config = dict(
    arch='vit',
    model='image classifier',
    dataset='microscope photos of single blood and bone marrow cells',
    train_examples=97085,
    image_size=32,
    crop_scale_min=0.7,
    horizontal_flip=True,
    translate=0.12,
    targets=['cell type', 'smear'],
    num_classes=[17, 2],
    norm='rmsnorm',
    norm_position='pre',
    hidden_act='gelu',
    mlp_ratio=6,
    head_dim=32,
    fused_qkv=False,
    bias='all',
    qk_norm=False,
    layer_scale_init=0.1,
    parallel_block=False,
    inner_norm=False,
    patch_size=[4, 4],
    conv_stem=False,
    layers=14,
    width=192,
    positions='learned',
    pooling='attention',
    loss='cross_entropy',
    head_dropout=0.2,
    init='lecun_normal',
    residual_init='scaled_by_depth',
    optimizer='soap',
    beta2=0.95,
    learning_rate=0.002,
    beta1=0.9,
    shampoo_beta=0.95,
    eps=1e-08,
    precondition_frequency=50,
    max_precond_dim=1024,
    one_sided=False,
    adamw_lr_other_params=0.0012,
    max_grad_norm=1.0,
    adaptive_grad_clip=0.1,
    max_steps=7400,
    batch_size=256,
    epochs=19.5,
    lr_schedule='cosine',
    final_lr_fraction=0,
    warmup_steps=370,
    weight_decay=0.1,
    adamw_weight_decay_other_params=0.01,
)
Rows from block 6 of a small image classifier, named by matrix and row number. Rows with one number belong to one neuron. Each number is 500 + 25 x the weight over its row's rms, rounded and kept within 0 to 999. All counts start at 0. Numbers have three digits each. After the name is the row's rms in percent of the matrix's.
After each neuron's rows are labels from the 100 images, of 14848, where the neuron reaches its highest value: "responds to" is what is common among them. Only what is clearly more common there than usual is listed. The data: microscope photos of single blood and bone marrow cells. In brackets: how many of the 100.
# fc1: MLP up (model.blocks.6.mlp.fc1.weight, 1152x192), inputs 0-95
# fc2: MLP down (model.blocks.6.mlp.fc2.weight, 192x1152, transposed), outputs 0-95

fc1.696 084:493484468512470538532491525500540496494457492506498522475495477462463505482503543517489547488472472506489494507489544523485483512521510518493458497527524522497487469522527488501490533498451508519445477481548459556527504520512485522500497478537518452515538499512497516472528472504485469510
fc2.696 083:467503531483493529477513499561490507503473480465517518519498455455496531536471504485489480504494504459496472509517481498523516513538487511508523531511500503503529468494504463474507517519504509457536511530485454459486509522502509498453499510451519479504541495485472476509519487488488561505
responds to: cell type: blast (35)

fc1.204 106:486486541512495484491520493453491489484458489434514484502483469522508557478494521507469532489527499500534501535544511487493516535506510454526443507465491518525497516465501490474478478525515484478501472559520481521507452495478528479493496545482525484479502518490534512551507492514480470513
fc2.204 101:512465502538570494514495549510516502489502500499469503431577520482519490507525512500541511524491507512488527491515488495462468483440525470475545505492495486485517499509493495486520497520509481546523533536444473518488477544480503547531455459514521531529541510464500457466490484490501543510
responds to: cell type: segmented neutrophil (64); smear: peripheral blood (51)

fc1.202 086:491478465532473520512494497478443474505502512488473453525505526489579498488470491526551496520519457530508485455536504536488470476482527479493508538497476466477512513503504466508526483483462484534465457490518490505472458504488504465457479512476505481490478514511474528505518468510499490474
fc2.202 096:464487523467534474476548500546525521484489503554491495487464511514505488517497522513478503498537482507504477504481487511519499494497476519495525452488506490537514500489475512470533517509504470481489483470527495493549506490461462539506498497523511463526464520474504461494493480489507479502
responds to: cell type: artefact (48)

fc1.607 098:491457465479460496529499518534524473485488530512481509468494465478508536464513489531486504480550567504495450497507505495529507563512475471498511468442492450469505494497488509510494488460481503458491474522501524488534515502486479516511507474530489518472511477426487534518469506540542527488
fc2.607 104:511490504459525506478522464491495523525503498493509491481491498455489486549546500488496520485470522498537506479456501503482552500506525469541483545495524515484513541479502482526500512501509499515509498482553518467513529507479465502423480496492495507528484476510460496523517482537485530470
responds to: cell type: erythroblast (40)

fc1.695 103:522544482513488510550477444527542484464471478460467515496489509491543488473528512523488452501505527513496495462531482478490501506513488498481486516527439509532507440486509516521494540502521485500465471503486472556499497477451497512525519533519520472485518524556554529492529527503480537468
fc2.695 104:520511521494543541485473547525492530510495508476546509504523454540467480507467483524488516529504522478518532493520492498500535494486465504502552481462502501501509509475514478510474509539501519494532476480461539482506470554512491492483468510487512488497503502481490465527495507454507455499
responds to: cell type: monocyte (25)

fc1.723 094:484534538519497472510477502490476487518487514524507511456533532511491423522520538509502590539505465514487522507561507496516490467501495479506489467480491477474452468526479498519504446507491502477473528494498519517476558539507460497490512479465520474512505509506470468469498534539467498476
fc2.723 093:495459471552501502472498493499529488498446497529495447531524505480481529525491481472514502492476497504485516518463493474509466478513477476515451479539485543509444506477563470495420531476563501490501496496484519515444482488525479503484500523495496550519491521540525545511455527470491478489
responds to: cell type: lymphocyte (45)

fc1.256 099:534466480487481503506491479510481532518490478433491518473492481471497542522500490440474502517462469503481481516509552522504449480444511483504520481479524499510517506531457465498502483514452491474542534487503495522538518504496481491509516563511497456480535467498497558470507508538485528481
fc2.256 107:491481485493510486506509519526495532495506538539503496512524499512494489478493509520507515515532520532496522510461510466492522529502454523566526547500522516488508545478542518522507478480481508516455536527470490470511498479549486521476495474486521528450554500498513451494462503498506464481
responds to: cell type: plasma cell (29)

fc1.284 105:513525503533492540527497492540486499446487487507519521534515503480478478470527488517526465534509523552458470527495521526495494492432525541497498480500502561500503527481491534526500532466487519536473517511537523499506499503515514486524474536477465463488451470487500502504506469555532495510
fc2.284 101:481482437518506520495523503480469487505507490507483451540528534497461504516503483467500498543485499508475556492493506510513486501486462486520479530497520488481513482517475474507512495511504504511515533546551466529507490532525562498463491516505508528503478505511498508474488508488488577504
responds to: cell type: lymphocyte (42)

fc1.247 101:504496487496510500489506509461477496488499493528549511509514501508489497463498521450516454546505477526498459468517558489496522490462499490515520538482482484462512531474442494540483474536514478504492481488531505538476495507469519501542486517523537557483451481498517520507478499497467537515
fc2.247 110:488504507528541481530489501512507499515514486502538470496509490513476487478473484489489501526493521466470480496527486531524552544497512516502535562518503525491494492455527522492505523516499496503439533467509534487506490505499509470525514499510481450480583498469500482496481477533482462505
responds to: cell type: promyelocyte (57)

fc1.687 096:471501429508510491496490532501512480544500502506506437492494478530516464461477516466518499528474450486513502474541500475524520470492483496509514522473461444467489521478450521547482487489524468474494507496525457494498511515500483510524503531544520512484517529500493472547499461492516523517
fc2.687 093:506493504555491497503505502517489514505538467510507510492522590510484531499520459489531477535500526518507491496511488542539538500523513494491485519502488503483473492487581530494470527521483510474477474469479567506515508526520511505511518486473540505497509474450520463495499477492509522504
responds to: cell type: promyelocyte (25)

fc1.252 103:518536463508489512513509510510516510494519535487522461485496486491508467498518535494529511501487478473490507529521484543515480510488556514539493488511493545441523479496513475538487553507460469547522465485488510471516484460499488509484487470553514544500503487545487479493495449563543472520
fc2.252 096:476521522468506532506507531529512483511503468504464532522519502511510504491500494518447505494510504482474523507509490502522531496503461456512490529498496464502514496528490497485516505478485516436498466468448489509503513536507500492511500500448484496500497519460500488516539520457529493513
responds to: cell type: promyelocyte (27)

fc1.574 090:491468467481522527540473473492523543498526512456488496496493473467504520483471562534520512522492472448498471487490544516472513514523513481458502476449482482510502502524460475538526544508496496498517464506510507543520504490557528489469471512513531476539529485483546499524487545502537489456
fc2.574 100:495581529522525487487463537483508502493451469538456462524521483501470498487533493469518500492496520492533488493482470478537499510508517550537475504488515536524531501524522529453507473511518476495506507507465458503498487539502508547492526512486507584466539522525519508530508507471514509520
responds to: cell type: promyelocyte (45); cell type: blast (27)

fc1.173 110:525487546496508453523502487525498513479471475505479456512496507494450516496537486508481476513525467504484517503503489525493553532552501500491507525478528532516440529494491487484499484507534457505486487489550513463494495547523481529515418472529476496468525497513512533533460509499482531473
fc2.173 111:533508499511492508516497498482489490475502478455534473523480482528505513473492457525520504545530500456485507511542553502478482479544498504518479506494517482490521483515539485480491505493479512480545482482452484553492479524512476516488494485506509498525508495489513465535516510490530489539
responds to: cell type: blast (29)

fc1.122 109:499503476502508508468500508534487517540515521511509529481475545542487500478492517507437495473510517480533497475462484540479522516493483480494502490509509510511474491507495505458461503489495495530514514504501479517534534463500447467493491521442504540506486497462498521529474480494471507514
fc2.122 100:519518498551457532530479461466539482477508516487532471498494524467495500520429491493485497503554507549494517501484497539537476488490518518494530526513534455505571509494537493491470518515501488500485457480475483487517502564496507529539484469518513473479538494502533487477547505476495501472
responds to: smear: peripheral blood (55); cell type: segmented neutrophil (51)

fc1.755 100:492461478458521485458474544515503524523531502488473488475502478482457512506470486471482517510507483543495515525547472473458494560490508480477482473520520494474516522496489532455496538486477516455503521522478465501484495510513490515510458497554531523519474538475494496473472549510529512474
fc2.755 101:493565465493468459492522508540480484510499501468511504507518512569497492516521493494510471502503536415501515497474505514513477459498513476506469490515480554497501471517515479507480449509526472498485510511508448517489507501540494494518565506510489525431530484496506547500486473504477452468
responds to: cell type: artefact (26)

fc1.427 097:520510541507525524521521511532497518528544482492466547513468493512533451519522488494488487523551509499553470479492525492503496507488486484525496477474500518519503456471512510499475500499464523505534452468537486523522530493497476486528519521544517456498517469534496513518506458508492461479
fc2.427 092:499545488524475490535525476484500493574494474494496482541478535504479477504455483542514496455490464488500510524473515484463484538491500509494500498529487497490519504499495488479534486521542477552485506463537473469518482480524448478488485529492529498454476515517498506479520489430500518562
responds to: smear: peripheral blood (90); cell type: lymphocyte (34); cell type: monocyte (28)

fc1.290 109:466440505494472455536506508457511526508478485458496454532484485504510475543491488530477500495526502488522491498522494494488513507486490471479488485511464415495445493519545467517490524516466463510489546544493450476498448496485462488540508518482517475474498495475531449505548493538475457528
fc2.290 094:507501470474546489535513430555513495490498503490515492439484524513511527588487502469489522482489485495496525504515480516497490493502485490505486497506491520462499490461479518490482472477560472524458450501493492537487502493475548526485454489501525444525542506492512516488511489495513478483
responds to: smear: peripheral blood (61); cell type: segmented neutrophil (60)

fc1.26 105:496487497526494478511481521462518516499490485514512521496493503503501472487514531487505505465518484494534522525510483499504509495493453475472455527511515458503496502512483437488526520486514516492490437492530469432472535519494454476491486508503502474455480517560490465535483505520516482507
fc2.26 098:521537499497515490478504489505517453506512537503519469504500500548515486513454472569488506503505491498483502552514489539502517473453484490477476512529496444501495490488545477549514486512501485472495485529479495484499505510459476531479469534469501500449533483477506540515481515491519484472
responds to: cell type: artefact (31)

fc1.741 110:533464509522473464481505493489526509537488492531539516504493489479525499523506489522496489477526533466487439483511485499528505540536492459468452520483524449480494547520522481430551530529511495502531499500459568470510527510502482489509539490504494499544480524476472454511539510542471538517
fc2.741 107:517531472502514475491471493505515501525453452476503458497464486502507499582504503475491487487502488473488519482516523490500506525499512500540477475510508520494471530504477520461531525501495465530494507488532480498557477501536517496496534504471490489450480511484469500524536502447518495495
responds to: smear: peripheral blood (64)

fc1.537 110:490456500503503534514478487490522522458495494495515489496502515517511529488510481448503531473468551509539501503504529523457517552485502469512475497475464485500542520522492491486525506527523456498451497542478482504478479533492536496501483563499518499524450497456466473531545523511505496496
fc2.537 103:510519478483514522535518472473454512527489484514481528448502469515498499524469468502531486505501476514507504509463473518501473528550496455500486472504517483494464424507507480497542476497543451478511496520513512539511487457493484514465466478504492522494554526505467493483435485507539472493
responds to: cell type: segmented neutrophil (50)

fc1.217 102:513522538467489509488460537485499504471502473487485495552531495532505501482491492510490529493485527506455510501514527510490508478501476546519475554466495499492532485526493505467449472438515541463501478501519488471540524548501529460502540508488559503504552498451515518501482486533525522510
fc2.217 098:482531507531564511491495457517487513494481511482505513464532486498510512530543518501489489513454489513495527503509492492526558508458477533503531529519541477529496479485529516427516498507520516522477509496533480535505471452501541525500489504509470480569498514539506471497524523511504512512
responds to: cell type: lymphocyte (39)

fc1.310 104:508525478502481509544518541445484486550500502484517490504497507488475452483509444507485501503475476490538525498519510508487435484523491535510440432520470473503484504504522511480506540526506490478506555490521495537496498469461489482499494459475497528486459529504471470537483530488453512478
fc2.310 110:502491522499520499490522481537498484475508500468485516479538497555544495537498483507495529505484524509468495481475525503507518494494486485538518563511463509457501513508507524521500468500487487531494511469532503479492528472499504481495478535513515478508512476519496478480502469495491432547
responds to: cell type: segmented neutrophil (43)

fc1.542 104:483477541522491534537528465532547494538527530478529508453526488420502475527493499458497513500502510526511492517492463461454485508461462519481453493462499496485502504542520506462460515462494508523482519521495504485506478496491489447489495515507507506526496474485534512484484538489474533508
fc2.542 112:465522494483500535447513520492488529448411525485488542528463524530503486510515537473467476450528496479463489524458501516455496494495471482494540552487493483468554485507481492516526497492480470461544477467490494505474530510492496552489501479473446498489507515517532530485506497507495497516
responds to: cell type: segmented neutrophil (56)

fc1.450 104:485470485517501507518484471497552514549482513499481490515482505529499499462517498557536520495467472534520530465550540488545514491503445464541507513468445475546484525512544470494512502464519490481502501509502494488487495449500465464480521490504500509504506502506456519494459505472473475500
fc2.450 084:502465504497509481484503484455466488497518472490512509471543473539502528486485549502503478518494527488546484511494501503520498491527492518488517507490510502516492546561489470466511430523459490489465495478503469524487497563478514503478483510510446491466569546501513500489501475509453467494
responds to: smear: peripheral blood (44)

fc1.226 105:506468488494475495516474478559515485474460463484529487527529496464490479517523501519506497516484511516474511503525480539548512420517494482523496509518516469492488534495522527519526510467495458491512484498495444480517501461474482537461513527526496522517476499524487464484530510496495465492
fc2.226 091:495465496489463543504516551519470495483482467523490518453524509532512475483469485507471485534487471473511505545503547543488491515477513506531507499512483522523476540508493477510493521542512515470502527493496530514493518498523525519518480517471454489501494518508476473513478477505485468477
responds to: cell type: lymphocyte (55)

fc1.377 102:480508481483529500470475512495540506484490464466508490492493501540508520470465530499508491518517488487491504477455553471565516499501500449507521560464543458492511517489513454518506528518469497519519545515525500552504475493489491513494506524551475529481478512524496496534501502487485471462
fc2.377 106:523501499510524508520495515529485529464488489492485451474530514536491483544514423485528557491480507477515509494526483533501507490480505518487492493538494481460485480503530554488497486514512506501489467455471531468499482519529520453501523506471528505463528447463507518492445505493537501525
responds to: cell type: promyelocyte (27)

fc1.666 093:527491486503522470522484459529481543532504468481495516497525475480462524482495512527491490517512474523519482454498464472550517475488473514521487482509441531562490508508503498465465494451501504524516506501540468549481503466495457494504505492497510528502462502540515458499460456477514497469
fc2.666 087:540513522506483466474512491414509529512501540491480521478473518526514497481531467524538516483488506507493506530523501514495511487512505521502490499505519490476519488500529469498497466494488501527515494530520513528492537496511526463521509500536521509429469511507526439522500543563484489504
responds to: cell type: erythroblast (38)

fc1.77 094:459483530447495497512504504501493486516510506518544472519484511551460512481565483509529510490521444495483452515507479472526497531522498526472476509538475503499487452489457486550485465512501518505467492503550466511460502538500522497489474527494543472470506505501512513494524489479516508480
fc2.77 095:502523457505522512508542516481513492523515478485476539489501509450520474516532524410496508509493495500501543494506512515505513494502524500519518491478495491544462518484500477504468512481482500520514526485545491459528506519496481483463486497472526491524488470525482545514498472485578493481
responds to: cell type: erythroblast (37)

fc1.408 098:498464503510521478468544483486532529495484497443486483431495478515505575541506495537513483500518521458513509522495502513493522490533507480541469452519524506510487489482498487504485495461459475488490497518515490490497532517498471492529516475506423512459519450501494481539490502499485543526
fc2.408 105:463519467521501522535532503489500500502517520484472476502537491471483471549550474484548489503508504482553461430456534496492515520499487501509504533504493495463544483479533465486491493484484490524515487513503503491494506541483452523484466520489514509496506489526485509500530494522488534494
responds to: cell type: band neutrophil (30)

fc1.307 101:479472495538527497452508525487512535532502500517474490478481492558450547519552470503433445505521504506490499487491487529521504501516511474507526476486510477540478488500467501510517490475509537535512498498489495506531529540502519498516491561475480516506481485507554501463509489497486554524
fc2.307 104:489520496481445470571518473510518455515535494490528456497517511473524485528479516528503485528525529529508536490535534519514478525514454512499525530491521516519498438483525471498500526480473493559451474497470540453504481501496464526441483463484517508518493500509503501499491510477524483491
responds to: cell type: proerythroblast (33); cell type: blast (27)

fc1.155 085:522467465496488511487533493513467511533482461472494502494508470556537517511516541476497495526461504516516484532511507523511479510466499465494501516479462493536488503480498506486508498488540455515504510470494502517563507508503470531521491534518428521491510464524496485472458498500506528535
fc2.155 077:483531534526528493540447517550498529487551465517486498485496517465488531479498500519476534529514521537448513475509469524509458489516507482509474487452501471506493494550533500467469503506493484507469481448507533508523480496524531493511494477513503497507497506496520466526505502469539522486
responds to: cell type: promyelocyte (29)

fc1.18 090:538500453474486524498499537530516466494501498486496485502521522474460468452499524506488512494439535536526511548495504528502494512446496483481490488476491518483511499525472508495528542514465484491506501497526495542502515480532497533514494488517522477523489490501503451506448481525478516504
fc2.18 089:450478544500495532428534494494494507560499476523492575527475507465475510492522504536506484533526460522514485501506538439521526512486472534544476492502494533504518452512507496511470488517483567452508473515479478471503544553514490478463496444442515517541526505486507523487492456506464510476
responds to: cell type: erythroblast (49)

fc1.437 098:489515492518521479473542533498505536508548508454466506520512501490450469484523508517489482452500467487515478479494499504466497540515522513536466449507477558492478525495451508498492479454510503462517520513516527505540506521486484455503516515494479504503498482477525483512483476513462482467
fc2.437 092:476510520478506478539452425481491495517474517491458491468486514490531533537500477483481497505470494485421539524461458495485501483484506484495474480438509445504511464513534505483438504547491519493514496517484486509510509489490535497510499515498510501461497504472492475498529502500486494466
responds to: cell type: erythroblast (72)

fc1.421 103:478507512514522504445492530507510479569517501496514524489453492477495496543489436521485527485506475491476503483492539529498545516493471486426500494503493528501500508486462466482480525494501523505524487466533498488501515492483505509514483523504487477537465493492521474497550453451474513526
fc2.421 102:529466520493503516488479455461527501492527492495506535482501514470492479530471521533525514501477511514506513503528481486518515513476553511523499496504488475583512463472488502511479489559490500502501489536412505502467481557509529512547472479485508519494511503545509491490474502518521481463
responds to: cell type: segmented neutrophil (43)

fc1.336 099:509552470440514521463540535499485463547490506546529517535500468506485480504508519500485518549513545518457506468508500457486486503509529469496481462494495465450483492459435512511500486514514526472503489517503496516473497524491477487485477513493485541501460493487552473499496504482452533538
fc2.336 110:518461550514489523534469496458538494492551517471536493485462549492472485489506534465539496477494471514540446501485469510459501523520508536561526558495507504530507489495508478495464497489491475583486435451472551454533504467490526491532526511490494466524491493508466499475513481512506501489
responds to: cell type: eosinophil (55)

fc1.120 092:497478466495464522430450524516494509504490505518510460502518489466505495517547527479473474502504519515525542517501530516492477467496506507502498502470470477500510507454498489522548507513482482529464472513512531500504509471492467457502493532505471493490475487489476509529503483505478535528
fc2.120 090:516514526491530472536494507500519484503539476481497505521454492511498533512463500522498478473521510501525459498505452498488496498523472502504490497533525500502502475552543494478451488517526474533476474469483526492556497513496565507446495502515523538505525501518494512479521508515489480479
responds to: cell type: blast (31)

fc1.714 101:493525465460491520517524519491469505487543543515559445547520515523505472509464538454477454528503494510473490493522515534500497486474533483499541528490486463469491525463477498497486479493498437464518506482542513549487492532495485467549497544498532531540508533463469467486475543493499506515
fc2.714 098:484477501522499488526489470503503489488494476527475522521499544485489531492505479518532497533494501496454502471527478497515526553514495501500558541529509538503493457485542527491507528529475504521474530486527522511511499527491536505482506487506474449511510483464501447502517446516477501492
responds to: cell type: promyelocyte (42)

fc1.505 098:504498512527490496482518509550493490510529501517482485475485469487503505561529497518475497512496487507518454502518552509520496490502445480484485532540499472505500524444511477481456541489483439520525485492497518505528490488432499486541429515502474508503503446495519489528494540472490520505
fc2.505 094:481486503523531465483538468490488510475495491520494505529467546435512511501498518500540507495510523515459517494493500469528476491503484469477482490514471518520528481489497459463511468530498517503538500518462486494497529549471514465513519500462470493527530523538493495473484483535512473506
responds to: cell type: myeloblast (25)

fc1.560 106:490493490459533480501472486509501519511512503511434487472485532460492520482516464456515504496441447522517509512498527501476516541503525502520488525492508453487541534492496498548490526487511494481470520548501472479485484509489505493488513496536538509520468516501462493485482499525518512457
fc2.560 106:534526454536491513534505543466449499499487455517504492474491500578519493511494472521532455489524526468494540512514520510461498471509506477532455505492502530463487493489488480490508466493541480495494507501484514511489515474514508455499520477498508519480523488453493506518422497479498435476
responds to: cell type: segmented neutrophil (60)

fc1.568 104:515522508477530528498495479521480493525503488484488464541500528494493463495520501541494478506535459525506459519545494523492538485494470472520470469511543471504492529477525550494537469501507512476491475525537517480468529511492534539474528524458523533534499475457509470465459528525452516472
fc2.568 096:483491488478494540504513489490528482506482485495505507501477531489494509478499513459474513516479468504457496478494543484515503499476533522544516486507506561511453495540499485487487503486452508469469541487511531487494524541478506475469489524505479500505542471531476502492499497439539496484
responds to: cell type: eosinophil (56)

fc1.412 104:520503496534470429537506509513489456537475492498488487533521515536471498528513518486472505490513509557460501491500541531499475478536520514475509462505474500503500530488515494521453531462478490552483505540496524504486499466479484414511467504469450493504510505505518497500487513512455503529
fc2.412 107:506493479509515445516510486485515524473535474517521508520515554497540497539485460521481486526514516550468485540489516487468533467492465517493483523522503454496499494481491512501519453500514528534495479465547517521504513529461486519448514479571520476502479486466501472480501489530474521500
responds to: cell type: plasma cell (32); cell type: promyelocyte (28)